config = dict(
    dataset='crops of objects in photos (Visual Genome)',
    horizontal_flip=True,
    translate=0.12,
    num_classes=300,
    mlp_ratio=6,
    bias='qkv',
    expert_mlp_ratio=0.5,
    positions='learned',
    eps=1e-08,
    adamw_lr_other_params=0.0025,
    max_steps=5000,
    epochs=20.7,
)
Rows from expert 1 of block 3, named by matrix and row number. Rows with one number belong to one neuron. Each number is 128 + 24 x the weight over the matrix's rms, rounded and kept within 0 to 255. All counts start at 0. Numbers have three digits each.
# up: expert up (model.blocks.3.mlp.up, 16x64x128), inputs 0-127
# down: expert down (model.blocks.3.mlp.down, 16x128x64, transposed), outputs 0-127
up.21:145124178170093105091132125167151078100154095121147111124136127125170148096142131151105114116129138125162085128151108110147106130142138154141144093093165155146122122102134118097170128118147115117131100137114093157106115126143142141072123146131110132075130158100070108138181136119182140098149115148152173167145119087124099130072096090095103103130141122138153184089104115100117118117082
down.21:110085136147110100159115115051121106132108143119096114158162165147133128144115156139128104162120064085125100170098132131109148115130101139178127104126132095124115124067123136107169113147153130106110118102115098140113111129103119169174160127122117121136152100132131126102126129146096126135154085140115142129130118111124101124119173130114139118150146175126112160107133129111167136117180
up.22:131125147132083177109124080154136113169151142125097106132144128085098130111166155172118146076101114162133110094131158104156088127102133167173119134110131120144125141105097139113102090119126144134149162132123152180122173115151120080116116138105131150120119166109096145119079083109131119125104133111084077137169165139140122109094141110094139098131168151106153142080131117137150081126145
down.22:129111101088168151116175130149110099116148132112105109122108097139093155121076149133092090159133062103087083110179148206152090108141150110157173135135144146135162090157129116175163126092147098094159161098111150114125125126140111122152126165100137127141135088165125141138156120120139162169201104101127131128170132196129108098096107153148149153198171132127142134136121118133177111143134
up.23:122081090142109148163068106132103109174138186146165118152114103127110103142131164094120145143122080102135141133114149123150123092065096162138129102108108087099066119121116112173166117121130176111142125111104094161149182187138120148105135112145142164159134145139123115101159157099148176111120144103121123139129131160091097098128106101150084129134197130168162119127115107128110127154142
down.23:166145097131111163108098116111163121131093169166089129071164120120099110109167130066148174126127188092178110140151079123151142085119089134198133138150102095164166126104088133115092119178080113137109114139103144095126081129111142133119103102141108174094136159144131120106151108104130132116098099130098131107119179142132083142188122152123197152121135124115145133096068140171125146162170
up.24:158164129131146097111129154135110090110141144181088173090119116173136113112135096104108129110145111160117149126120138139186107141156129139156129109094138130096149157134151109142202121137102149104172081133143148150122103121147143121187177141110125137108152138129160121140115146149143120127152106158085114130087139147151105144125133139167103118131084161141117166127165114163111139076120
down.24:113115131139179166125136137159102110125142124138135131110146126148149120114079124101118102126107163148117118145120115124111115128124143116107086140114149105105113138168095134101137171192138122134129118120086098122125128138112120150134094109122139112133155144073132092121119144098151111098129083119129143152144132121115169175108144129138161109147114131166060133155087129117142152120176
up.25:147141102110114099115120119146112170119146141137138097142168097126096094124129134084128114147129124128127151111155166110120124112121126143138132118139123114134108092160113090124138169146137142119123155130113116152132153135133125127125091134119124129128119105128163141153146105140110102156077099110153124150117098139107114127126155161120119117095124149155117137122157131168100100139121
down.25:134154137099107139126122094118107126128142149087125101133115147097117155102126132115127157148096112107156106105113140128137157131132122124176158131154153171145125122125122147102163128144091146133189083149109154151114112149145149125143147115135141152124136123119113160155124133143153105118113140144123132143161128083154113133159100110121111146108116099134133131119102113150107102132133
up.26:142090081130144092132098149143125129108124100111096098141133121112140117119076179135119144122138131136125141124109111116076119170179129068120072146116136122093127096132156121098202129096165209127116124104132131117144097093146106118113113117123094133172101130172134123132155155114132154128101116088110087131123138105147135113111147107110111126121159130123115138129162132162148168121140
down.26:085160124129095136144092119119139136141151142116100133157113075149146138153139144136106149145153142158115157153098099161128147133144124102171131119102119137137135142120111102133083120135134096184102109103102100151154168116131150123097133137114076128165158133197133132153087135082191132147143140132088141077124118144128122132122130122126165135136072136122128153125118136107143163112108
up.27:124110073136133143135095104127136135126133141104118121113158153121111123124136186086090129162172090167144159108150115102123138153128114146120150102096170097156147148114131134141160132143193115142110192104146144096131156095157153138146135134126096124149140163134114117110151125165095111120121134170098102108117129127130147092124115117150112138105160151103128136166054137136083123146101
down.27:109099150137106134117117107121108130101133101112112125152101096130178077115072165109129097090126132103123113101133110142148158172122143087101148159141169129115167116099120118162123146108076134158151126135145115161133130118168169098150139155137114135142102140172137104116120117130116144153184082152108114142108134133117117111159157104137099141153103097124150118130125134126130176112193
up.28:119115105104148132087127147142084104153109144126148096111135157117110146119122110131114092150119122157121165108130170087118151106150146172128124108122118114136076126143169121140132138128151121142084163153087136136100092137138135127141115152124118117130142138153167126116125137097140129132119086119146101128127143099126145121157112152118105106069100106138098126103151113153098148136151
down.28:127131106140099121117119139140150102160119157139149158129099182160107154108151124108119107132124154094113130114152126127142114090147149151139092084150152146142097111166095175147128138138117138142172093107098134134137118140098118130144132141130172115133108106101096124135122142134144159131113111111134131145116194086139175151105133104122103118130078126163167130143118113130120134135113
up.29:133109082113094090131104091094136115146079127109137127121140130129127076099141123113173124092163177131097123161100112093113118118135159151155121133131121121123123132120112130196138143159071108137089141165089165160115109131104146116113120112117138095099146081131140114138165180178111088128117130104109143180115167084129155121105091113109132098139100150153147118123096163110143103091147
down.29:125100153158142163122132138118131119134124122151109158103075185112130105164127123121142141148145157128145167128104125146158120134125153112123119104113126157111098090116139132117166121157148101157149152143131081104128121144133135117115138088106149108080106155120132107151130119147077169134136146134102128094091095097177120125123097146138169121114119169159107148142110120136140100116146
up.30:107142160097136077164153086093141129161073097168121134155119156111142148115143114127074121135076114119108132121158108135115117123133139143139119108128124111153129101101086131104142088151166164134150152108160171122176112085125103132217152145122155161126148150134132145157177124178137122075096186086119141068151147131115121123173152079103156145164144102107121120171085184139154180200134
down.30:147181087138115132142118100107133138115024102115119142081132108120163142115138117075159136152095134121117147107134145114103152144115138119085124105120145085103146123049106093140106107137101131100115116151056107124166120121163148151106151153116108160121118132109126147120102118187133130174109172127123151072104103172143145105158166130102085164183161118117131153143120150116167113146098
up.31:127152093132099115138141122101137105140129174151162127133127093150155136184121136100137130127126130108077133129153136149129155111128128121122147135147118129133110116119073147120116084109152107116128128122174101134101141152149109118130118112124142150110140134166133139116107136139112130129156136140123133123163133151140107137133154111145117154107152085127137103139130151117120135109145
down.31:130136112138122142101128160140150102130116136131118156127110102126139107120123111136156109129133128126121169113135108152139126106133129154125143157116103095134110117143156077145115142146140128095086147180129162108135155145118146138117122143125152155116145124120079134174132107135154156129113140159138140109140131116129120085126091171113086122096109120134148084121173123174130123105139
up.32:167085159129105134165156149114146149099072147114148143145144097112134115151156159100144115138168114149138118125126128116133128123116110108132152116135163156133169099090097112175155107143139150129085123133111136116134128114126136109132108148115125124155147103147123089093098136115139077128118148102134156101104137128140110142148132159088107117155152151108132098133079098147112155167132
down.32:123149134111150119107139091143112158149093159148156152103100125094146132112157139107128150069098162157106114110134129161118125156140102119153145082127122109120098121124149093153146084127117135138166094136127123114097144155124135145131138134139094092133125165143145107123115122127123127143105086098129105173121123132129150135125133108100134142128121096123134135163145160129117097148136
up.33:154118127175092130103098110132089132107137116153149106135171104108131081158126190157129115176164134144151140108142180139126108126125093092159117113090159126160110150108121117145145160157090151117173126139108140118183142117099097102139166097146187142118145106138122174123134115068140144148131124087108161126081076126135143107116103096081072124132119143109131122139127133135102090145129
down.33:090104088114135111107135102130107172130129102146134115163122066108130096095111164087154132143111143091121101087112123138122166125141131151145125123154102125133114158115123146137159174117109108176141138121106130110102105179116167138127109096104093131130102130145138118101139138094131073128124097100132122160128159139117117121128175116176151134099123162147119180105143100136117127138127
up.34:173137097125100111161127129127138128119194146153119181135104144148134104115167121128058115125136097126094149135118153112131152154135149124079097150146085135140157127099115113135123106149121135086139145110119139133090142181082156093194162146082114137116150144123124122185111156145113095148154100108139119145101117125147157128134164135127130132133159097129154121125136158088123141101160
down.34:143107169154116162102094101165117123110143086127130104117142128132155107107127100114137137098096141148158093110126120106144146172117098151098156165130114140124122116097118088134117097180126125093192161165135155140096143163179125084136126119091119131117112118158097146177089128137156130106085071121146142178079108101141164115136115124115133134119155129128126123113141128135159076121115
up.35:141163152139160123186115114103112138104097095180106142151108094107110120127131122132170169114117122156140121159132113133136147141104150159133154099130167158169132115128184120087139170102127144109119133131121110108151127130171112158133155141132105113163116134157162105139120108108124113138081161138124095115144139098107125132127114183124131141116146122142139130158115098147140112125157
down.35:123111144124136123097099127117123093127165138112119150120130097120102116120159139151104115133117148098159079117127100132137127110122107132128084136145127131125109107127139112170101109136132148160145118092154121106136125158142149172114123130106130146151122142102103112142121139133135108124198132125109158128149161114167158160136110111113123122123130140134137100113122117119125148085120
up.36:144109100169182124114138176110115086103127164136110115151125144197134145106132142136189144143120147102157116144135121174116110112119192111142150126129108139136150102112164078137142109100147146129128181132127124140145137156075125164130138137129143116104172118149121076174115114110109139109084082112127113120125130152142103083169137141123127131119154135132087135126070119142128137114150
down.36:108173098107120158134155156159121112114142136153098125119127097152144130162112076131139146133135134119125119140112134124161129099145137131128146133096093180129095107113149147095156098130107120145096107105122119148091159163123105175101151125164177152152107096126122124107129170078137111124110132117109067127148126164122125131151094118094122117136093119096125181139171096128128170140114
up.37:140125154145125115154140156133120061096176119125137130167115107140111128119172144125145119143127137144097132155083104064140124112090109086111143129119125138124113077160142085145169100097111145129141114180124122135138171165132093179148135164069139167091150148122128141069161166122131143085130126142120158133149109141097133149103132125104151157154132153149141148157153157102146124126103
down.37:112131181158128098150151136117112131131124168111112131088136119115195115123093117123178129102098093069122125163096153123153052153126082146152135137138170136120133107147136184106117111107141149166114134115136101125131142149134133102149120109131180136121121097112164142092098071124144102121126088114102147121121098114128095108158119084119113090171139152148141099117120093148109142131180
up.38:135155136097156136122096085112115138103157150114107141099116159141132140139128127137145087131105136118128120120122099160112155163104106101135144101146150119118093161167087113107139157208145088140138132126143135116113133060079150130142134093132178180128176127153104184115163136126133148128101118104126140107131119107149144129129113141171094161138093143152115159093139087103132107143136
down.38:141171084126122104124157151159145153157154145103152093126133169126136071147134103126139099129130117154080107171140103145126139127135134120116182154131136122165115156104076112126138134101148090124151147132156152109099106145122098149165134144143148113110112139111160131158134111090063105131105163130183121111130091144118150125145123161133094141151145131094120111147072099121133111122155
up.39:108141165148126105126111145125178121125112134107127122106172120144154113135135157168100114123146166135120139134101125137127110170102159172131078110109138129154168132095138118149142162128152099103163132112118123129149123129158125112082132096191134121120155113124115166128108096148117131161128121192112125123090103076098132107110150122108111101132140093102147142108107140136123147150133
down.39:168121170096126101143129154144078088126118101142102108101163114133118107116121158145151079117146116101126089140102119138129170179143112152126153167061120157134143128137117117134159102123121137168113126087133105155128119119133165126164149097153112176144132133124130133101108124106076127116111126162117094152111121148102102097096133136085109146120116187149141121140144150114157104137131
up.40:103133166085123131090116137128139143129101118125100151086098084183121136141137112171130141092105150100130124128163136113126129181119121148124161104135102098122138144156110118125130159127116095136151123143125161121082157094166096131116119131124101146134160177129186150176098116122125170137120131155114112133168125072135127124135110129145114167129098137159094123138144099171129156121084
down.40:087131085125150111160151146132132126137143116119102149125128134115109126100089106122095115092119131135125117149117154108103099109129141128115166113112127126157121111138100115130136113146118146108123120121161131120112067173121102203103125135110141153145157182096149165137176125074126158153155166137102134137133173112104107169129119154113135133153110083142101114136127132109130100141125
up.41:167136138169159122176121096107121119115163118135105124146093117118153121127152162139175144158118114104136111164130089118131161143136124153105133144177091120161178119162084108114157141111155132118113087136104091159132144136095153142147177132138123126161125122161126088153169124170138099139122084133152125163095123107167190064138107131102101134100160081125067106118145093115158143119135
down.41:113144125154140165154108164135133132133144139082120105148133113147129150159138117101108174099112113130119074117093122102166114154124141146138102160129149121139133101155146136110128091139099128139137148165114102136144070111128070154120104171123130102177156126127076152161094162072134081099119092126088100107120149135178103143119121103125165172121145116159106133109136127156124153091127
up.42:075146079146115121079161106112123127107087113122152171114102171144149141108100158122108126141122131138143146111179128132125125094129152136105159180116144161143085138081133132125128110129099111155044098118124098088140101128181162112072133158142110125143111086121142095153112118167107123110135127111109135124117144139097092176150119146154110167151138147144132145132145116101108104079113
down.42:114139142108108137092119095112140104147124094147138136133128147106112086127139135142155160127130124149137141107148164141130135156101111123118112146094113130082106159101076121153139197158158136161117108149120114098110115105159095104090168141136139060166124151126125116094173168207124157160131131111121148130132180110157123113080130101081156105161153153147145099123142112116094128134166
up.43:133134133151123138121139086092114138149156128126113122144066125143100097116153121117111163140108146105149162139084180176135129135159140135109076121150134120098146122145131139148122144121135129099120117122130116143154077134085116131143150098146186129129096130163095115119156120108099167159107144138115086117136151133153151120133141143100089119148167142157134112118120138114147130103160
down.43:118141094154085131145121113185135108132113118110130115151149110130133157128151139081152142129092133147137138166135133107118121092129130092138127126128123129143135110110138106152128152090103137110125115145097130123091090148124084108124101130100150167099117120132132153147130163152130112099139150134115125120083083170172110132089115118137151150131123118115136132148102120137129143113166
up.44:168113149134141145129147087109163120094106114158103115128092138128126111124110178151143111099163163153137130152112115171154124155124079135192109147101111110160104132093099133156124117135158094114117112106120123104142148090125156138156143153151164179141120166109143115114124117150114135134111160139092111125134146122140146123136140142149149136134172138142135129129145120119101114138073
down.44:102110109153127154151156159114134135136123120176148133110098152138162127101129147124097128129101106135103105147120145141154136145133138067141123159118146081138065144095140091146118113087120101113104159107144129109125089134126111159167147176124152114124142175091123088098153133152141120141146133125103105128109134163131104119173131153137159106117114113133136072143148116156131113092126
up.45:131136102105121143136165103138181165119079125097127219151123116152136150133169100107178132117111120169174178139150124170056135154136108147152143147129094149128182126112076151140141098131146125079094187118118128133094122181125125124152145144122078107107089101144058144125141153141151148115141155133136141099093135124084147105066104175146101129072128122157094140106157138114138208084096
down.45:083101120137131118138139132114124124109132160111092181149108101132153129158174093132131146128111145120176116096174128128108121082153084150130133120148138127076181091130151129130121109159123126103157137125118190177125100144129132147134166137169071105121145140172114144098146131092062212159148113103203183136089135118121168130041080103068192108088182093153130097131096142093140110142154