{
  "arch": "vit",
  "model": "image classifier",
  "dataset": "crops of objects in photos (Visual Genome)",
  "train_examples": 123503,
  "image_size": 32,
  "crop_scale_min": 0.7,
  "horizontal_flip": true,
  "translate": 0.12,
  "targets": ["object"],
  "num_classes": 300,
  "norm": "rmsnorm",
  "norm_position": "pre",
  "hidden_act": "gelu",
  "mlp_ratio": 6,
  "head_dim": 48,
  "fused_qkv": true,
  "bias": "qkv",
  "qk_norm": false,
  "parallel_block": true,
  "inner_norm": false,
  "moe": "expert_choice",
  "drop_path": 0.1,
  "num_experts": 16,
  "moe_every": 2,
  "expert_mlp_ratio": 0.5,
  "experts_per_token": 2,
  "shared_expert": false,
  "patch_size": [2, 2],
  "layers": 6,
  "width": 128,
  "positions": "learned",
  "pooling": "mean",
  "loss": "cross_entropy",
  "residual_init": "none",
  "optimizer": "soap",
  "beta2": 0.95,
  "learning_rate": 0.0042,
  "beta1": 0.9,
  "shampoo_beta": 0.95,
  "eps": 1e-08,
  "precondition_frequency": 20,
  "max_precond_dim": 1024,
  "one_sided": false,
  "adamw_lr_other_params": 0.0025,
  "max_grad_norm": 1.0,
  "gradient_centralization": true,
  "max_steps": 5000,
  "batch_size": 512,
  "epochs": 20.7,
  "lr_schedule": "step",
  "warmup_steps": 100,
  "weight_decay": 0.3,
  "adamw_weight_decay_other_params": 0.05
}
Rows from expert 9 of block 3, named by matrix and row number. Rows with one number belong to one neuron. Each number is 128 + 32 x the weight over its row's rms, rounded and kept within 0 to 255. All counts start at 0. After the name is the row's rms in percent of the matrix's.
# up: expert up (model.blocks.3.mlp.up, 16x64x128), inputs 0-127
# down: expert down (model.blocks.3.mlp.down, 16x128x64, transposed), outputs 0-127
up.47 106 [154  87  99  91 200 155  63  64 104 124 142 116 136  90 109 167 160 102 151  81 198 176  85 149 160  79 122  99 175 119  62  84 105 164 150 144 146 118 137  89 106 126  93 139 152 126 140 135 138 156 135 116 112 126 162 106 143 178 178 128 202 137 152 160 117 104  94 152 119 137 141 138 105 160 117 180  92 144  99 157 134 101 125  95 122 166 195 124 162 171  98 184 169 132 184 160 135 156 181 144 130 164  92 144 142 152 150 131 149 142 116 121 110 171 113  86  99 172 114 131  78 145 162 160  56 127 114 156]
down.47 110 [164 146 155 161 128 137  86 140 185 153 125 159 133 181 153 136 123 154 115  89 125 127 162 132 127 105 191 159 100 134 118 110 130 168 128  76 146 180 136 129 110  96 177 122 154 148 140 145 119  83 167 192 186 105 141  80 123  90 205 177 116 145  87 107 128 163 220 149 130  34 134 148 124 105  95 125 136 136  82 131  57 149 186 141 130 139 168 125 102 100 155  81 125 103 120 163 127 157 119 147 108 104 187 106  83 153 140 114  97 112 128 115 140 138 149 119 128  72 142 204  96 117 133 112 145 100  71  99]
up.48 095 [187 141 121  99 138  88 149 189 149 117 133 134 153 131 108 161  80 112 124 118 199 103 132 130 200 178 130 170 162 100 120  91 135 151 119 114 104  61 136 136 149 153 142 187 117 165 106  78 127 146  54  86 159 178 129 152 154 151 138 135 110 112 133 121  90  46 123 182 171 168 175 142  87 112 128 126 100 135 147 126  78 135 131 162  89  60 126 137 164 126 133  96 101 124 138  94  91 112  87 140 106 130 148 187 125 115  84  83 182 125 185 117 110 128 157 127 145 124  81 128 183  54 104 141 165 124 153 126]
down.48 099 [137 116 143 198 163 159  83 135 158 141 168 120  86 121 117 130 143 149  93 139 171 135 103 141 143  80 124 105  61 157 136  87 133 112 122 188 150 151 177  69 119 115 144 127 129  94 148 125 133 110 179 106 135 112 179 127 146 124 111 104 108 134 167 109 142 114  99  77 116 146  94  66 142 140 131 106  66 149 169 103 125 193 164 109 126 136 139  65  88 143 144 142  98 128 143 178 186 154 194 164 100 157  68  95 131 175 149 167 116 187 190 120  99  91  88 115 174 168 122  89 123  65 103 131 103 185 122 100]
up.49 109 [110 131 155 161 109 107 103 190 176 142 144  60 173 123 149 156 142 113 129 113 111  91 141 166 127 138 124 177 108  69 143  68 116 162 209  51  95  93 124  83 126 121 102 100 119 115  89 144 122 106 186 107 147 137 118 146  79 148 119 117 138 119 149 144 119 155  96 115 121 172 144 191 148  52 109 102 101 142 137 143  86 183 149 165 106 176  85 157  90 122 200 127 151 105  94 124 144 145  37  63 123 119 139 140 138 162  75 148 133 108 117 104 107 128 144 121 161 155 127 159 128  89 137 113  99  96 138 189]
down.49 095 [147 173 122 107 143 132 143 103 144 102  96 140 171  99 169 122 137 165 147 147 114 137 148 202 123 149 126  86 156 158 128 105 149 160  92 116 135  78 101 160 160  69 101 193 156  42 184 152 126 151 140 108  95 152 114 115 201 114 170 107 162  81 101 122 148 164 118 162  87 149 101  83 132 175 152 105 123 135 162 130 102 137  88 136  64  71 205  73 149 161 108 134 122 145 101  84 112 121 176 190 128 178 158 120 120 126 111 120 122 139 163 154 150 153 174 172  61 156  95 101 131 111 126 141 178 114 142 134]
up.50 103 [108 132 115 129  82 150 106  74 176 136 154 108 165 104 103 105 130 142 122 154 136 101 157 130 156 126 145 107 138 116 156  79 108 101 104 143 129 119 136 173 142 124 136 158 173 181 126 129 158 168  80  87  86 127 110  97 126 121  69 107 109  70 109  52  97 142  81 149 147 148  77 145  77 153  87 162 193 122 156 136 199 150  50 175 160 135 114 149 127  53  72 127  57 152 122 168 119 108 182 139 140 149 116  92  90 120 121 129 150 103 165 149 119 108 132 163 150 123  92  93 161  47 136 171 144 172 127 116]
down.50 094 [108 159 100 163  99 186 131 101 159 171 118 117 120  99 120 164  75  90 194 134 170 109 166 133  63 125 165 111  84 118  97 107 131 126 203 102  91 118 160 105 120 184 140 132  91 142  75  97 154  90 136 134 110 146 157 155 121  72  75 115 201 142 197 167 120  99 123 126 117 143  90 146 165  92  95 154  61 141 156 114  99  89 152 113 173 168 157 142 135 125 139  85 159 179 166 130 120  87  77 162 147 124 133 117 139  99 117 145 166 155  85 167 154 173 103 148 181 156 107 126 114 112 133 185  97 172 138 123]
up.51 089 [117 115 157 178 133 192 168  82 111 113  98 120 109 107 117 101  57  92 104 143 111 127  59 115 143 179 162 152 123 151 112 127  89 117  56 108 128 168 151 155 134 146  94 102 178 185 117 100  97  88 144 134 157 202  90 102  80  87 202 103 134 111 208 145 128 164 117  96 123  99 103  98 149  61 125 102 110  82 128 137 146  94 169 104 145 149 114  98 155 145 130 103 142 160 105 141 113 102 193  95 104 159 135 153  95 113  93 147 127 107 108 103 170 165 113 118  89 149 182 166 144 146 108 123 154  76  97  91]
down.51 096 [147 144 155 109  86  88 147 136 162  97 185 144 144 125  91 181 132 144  87 174  76 163 112 178 119 187 103  79 131 174 125 153 105 200 149 147 132 123  90 127 129 124 116  91 148 166 113 146 112 130 158 113 131  58 146 122 176 120 117  39 118 125 140 112 113  90 106 106  87 143 143 108  84 131 169 109  99  94  96 208 160  93 169  78 111 108 164 129 116  94 146 116 105  78 166  55 117 109  57  91 112 101 126 110 154 136 143  91 117 161 130 144 150 141 162 154 106  96 101 146 167 173 142 108  83 124 118  65]
up.52 111 [165 131  76 121 152 138 144 109 115 178  92 106 124 111  91 114 166 160 139 129 132  87 125 144 115 137 151 107 185 197 139 174 119 126 131 109 156 205 187 132 110 154 118 115 133 160 183 103  81 136  95  85 170  99 166  82 206 135 119 177 155 110  90  95 164 122 119 100 112 104 135 175 142 139 112 154  75 106 168 163 138 161 101 119 145 141 137 211 125 155 115 155 148  89  99 152 127 124  67 105 123 147 115 147 162 102  77 131 124 155 111  43 104  89  54 139 107 135 150 124 148  86 144 210 141 120 128 134]
down.52 104 [144 115  59 132 125  73  84 146 158 157 129 166  98  94 144 135 164 121  32 142 103 128 153 136 124  90 100 123 166  89 166 121 175 173 112 140 153 122 150 152 173  92 155 113 161 129 137 163 120  89  87  98 106 166 120 108 126 144 140 125 145 130 168 126 100  82 168 199 125 177 156  17  96 104 156  99 189 103 146 104 153 113 147 105 149  83 163 177 154 131  86 107 128 135 111  97 138 103 113 110  40 117 130  95  68 115 120 151 141 128 166  99 120 159 128 168 159 147 160  93 131 189 137 132 110  93 143 117]
up.53 100 [ 96 137 160 175 112 115 129 156 136  92 197 133 139 141 142 171  48 147 107 145  96 128 156 138 120 164 129 135 133 117  68 105 124 128 133 123 189 118 145 188 186 149  94  60 152 160 135 125 112 105 158  78 153 107 104 145  72 104 158  64 130 101 149  71  94 112 172 147 137 164 139  89 146  95 177 115 111 162 123 159 142 141 132 111 123 106 158 149  94  98 167 113 138  67  67 153 183 175 130  88 123 118  72  74 100 169 142 183 145 139  93 132 181 145 111 127 126 140 131 123 106 168 205  91 154  99 114  99]
down.53 105 [151 112  61 121  69 142 135 158 103 124 105 131 150  67 126 169 120 134 103 133 140 133 181 127 142  89 137 128 135 168  92 130  87 104  58 102 135 108  98 183 162 167 164 113 115 117 128 152  92 179 166 101 105 132 132 101 160 113 152 102  48 114  90  87 175 154 166  96 104 107  98 131 112 173 171  77 165  99 170 117  83 145 117 164 126  95  89 156 148 126 116 131 125 194  81 172 138 144 154  95  99 140 125  59 171 104 159  51  98 174 206 107 155 143 100 142 133 136 134 149 133  90 125 117 153 121 180 145]
up.54 086 [175 116 114  89 132 104 192 134 143 108 143 123 189  63 174 134 135 149 122 126 145  69 135 119 215 112  96 143 144 130 153  95  98 132 139  86 131  80 159 166 114 188 175 117 108 153 111 121  87  72  85 111 170 177 107 102 152 130 154 146 131 101 125  90 125 131 101 155 141 130 144 149 121 130 124 152 135 122 124 196 179  99 152 142 145 122 141 157 171 119 139 165 178  80 166 115 145 115 158 133 143 142  72 131  96 128  72  92 203 105 107  73 130 107 135 111  93 139 167 149  50 192 162 192  96 113 101 125]
down.54 080 [118 148 122 121 127 157 142 125 158 102 126  85  93 173  69 141 138 178  70 106 135  78 175 159 112 137 111 179  83  82  96 185 128 228 113 114 156 113 101  79 119 106 146 133  86 130 199 150 132 123 123 114 154 123 110 168  77 143 159 129 111 129 192 143  66 157 183 136 124  93 105 134  86  89 121 151 118 118 143  83  99 140  97 158 150 138 166  99 108 119 119 171 178 162  77 147 120 103  98 123  81 136 123 137 140 112 172 184 151 142 135 150 110 131 155 145  55 118  97 214 134 131 145  93 157 174 144 127]
up.55 089 [121 141 155 163 157 142 152 151 198 171 154  65 154 141 130  57 117 163 126 165  89 133 110 107 158 115  98 121 118 117 166 124 188 150 153 103 146 142  85 157 126 160 114 150 166  86 138 105 154 166 180  87  66 139 158  83  89  84 126 131 132  50 146  88 140  81  97 186 123 155  64 162 146 123 159 154 154  87 158 110 100 135 186 126 128 139 156 132 121 136  84 131 145  68 140 181 122 140 165 149 146 172  76  91  88 167 118 128  70 157 148 124 118 129 143 188  82 137 102 177 165 117 108 104 154 155 121 140]
down.55 094 [134 121 132 116  89 144 154 174 130 103 148  82 141  88 105 121 167 100 194 139 125 151 108 136 153 207 158 122 158 181 160  84 114 161 187  95 120 160 119 166 115 136 203 123 152 123 110 174 144  83 118 107 149 126  93 102 150  66 103  75 212 133 133 100 113  66 105 149  78  71 148 121 130 163  98 157 115 104 144 126  80  81 112 161 140 122 100 150 125 139 103 143 107 162  67  74  62 132 109 149  76 151 127 160  66  85 141 128 124 118 139 127 119 133 107 174 101 138 200 146 129 123 130 167 126 112  94 164]
up.56 090 [154 149 109  84 138 105 118 206 113 109 161 106 115 125 132 129 106 122 150 103  69 103 119 122 160 134 190 204 117 134 122 139  96  76 115  75 164 100 161 190 121  91 149 143 101  87 114 102 165 130 169 140 112 102 142  76  91 101 158 102 116 161 100  94 112 136 153 179 126 164 124 139 204 122  91 171  86 151 130 183 142 150 138 103  88 116 177  89 174 139 100 183 124  37 155 116 129 108 146  84 133 107 103 116 135 166  85 114 136 110 111  79 163 150  80 161 103  98 140 144 163 154 185 119 132  95 178 154]
down.56 091 [ 68 115 136 110  89 131  80 104  36 126 136 153 183 123 121 110 161 104  95 189 124 163 128 105 124 245 102  83 118  58 170  69 157 143 119 155 141  99  98 112 146 108 131 159 105 105 141 101 111  92 121 102 133 118 113 149 149  86  94 116 129 150 147 147 100 113  99 124 140  35 117 114 131 176 133  71 134 106 183 115  85 153 129 128 169 156  92 110  70 151 155 148 140 112 140 123 131 143 188  89  60 146 134 128  58 124 162 141 111 136 153  99 164 125 139 147 106 149  88 129 116 118 170  96 148 153 131 103]
up.57 108 [ 81  92 108  91 151  62 107 181 140 126 133 169 112 161 140 114  94 152 127 194 124  80 177 120  93  95  94  99 142 147 134 165 142 134  78 132 154 205  60 119 128 119 135 113  82 156 141 136 134  89 155 116 160 100  98 133 135 126 117 186 115 106 102 126 130 153 148 148 145 187 133 151 128 118 176 133 156 125 153  89 113 150 136 122 143 118 153 127  78  75 124 189 119 112 139 131 160 177  94 103 150  88 206  98  75 175 141 104 128 171 144 143 105 102 156 120 141  91 122 157 124 126 174 127  62  75 224 169]
down.57 111 [137 171 107 211  92 135 225 109 124 107 129 140 146 161  80 137 105 160  89 114 146 164 139 102 163 171 115 101 115 148 162 131 132 120 157 150 181 121 113 114  99 128 133 105 133 188 181 123 175 133 225 114 123 105 106  93 191 110 104  68 142 174  84 145 150  85 107 128 188 176 133 166  99 120 117 105 154 183 127 129  88 146 181 101 120 112 103 150 146 111 174 155 151 125  89 114  93 157 114 116 112 115 139 165 151 147 123 147 183  77 101 113 142  55 168  90 125 114 156  75 153 124 139 134 107 120 136  92]
up.58 108 [165 180 109 136 145 192 113 162 147 128 121  96 139  88 147 187 115 155  70 120 114 163 120 117 140 102 134 138 191 144  73  94 158 157 141  86 160 120 118 128 103 146  52 153 164 106 140 169 138 122  72  88 141 106 137 128 134 155 140  77 169  96 107  90 152 154 137 103  67 154 157 149 121 103 124 197 128  84 149 118 137 116 147 101 123 123  95 140  80 110  87 163 154 133 162 191 201 148 200 122 134  95 126 145 197 201 147 191 107  82 100 118 147 148 135 173 158 153 118 166 101 106 146  86 119 124 118 130]
down.58 105 [110 118  82  64 135 142 142 117 107  74 133 147 120 136 102 117 202  96 190 100 118 119  96 122 146  74 110 125 124 104 139 123 142 156  91 139  94 111 116 101 143 106 185 148  88 160 119 127  97 101 112 177  86 160 127 159  73 103 190 140 141 149  99 125 157 161  93 137 150  57 126 170 133 104 123 100 143 143 126 166  86 113 153 116 100 178 195 132 108  63 123  96 106 130 122 171 110 109 136 115 141 111 142  98  80  95 123  91 204 220 194 108 147 150 112  86  97 140 125 147 112 145 153 153 185 126 117 199]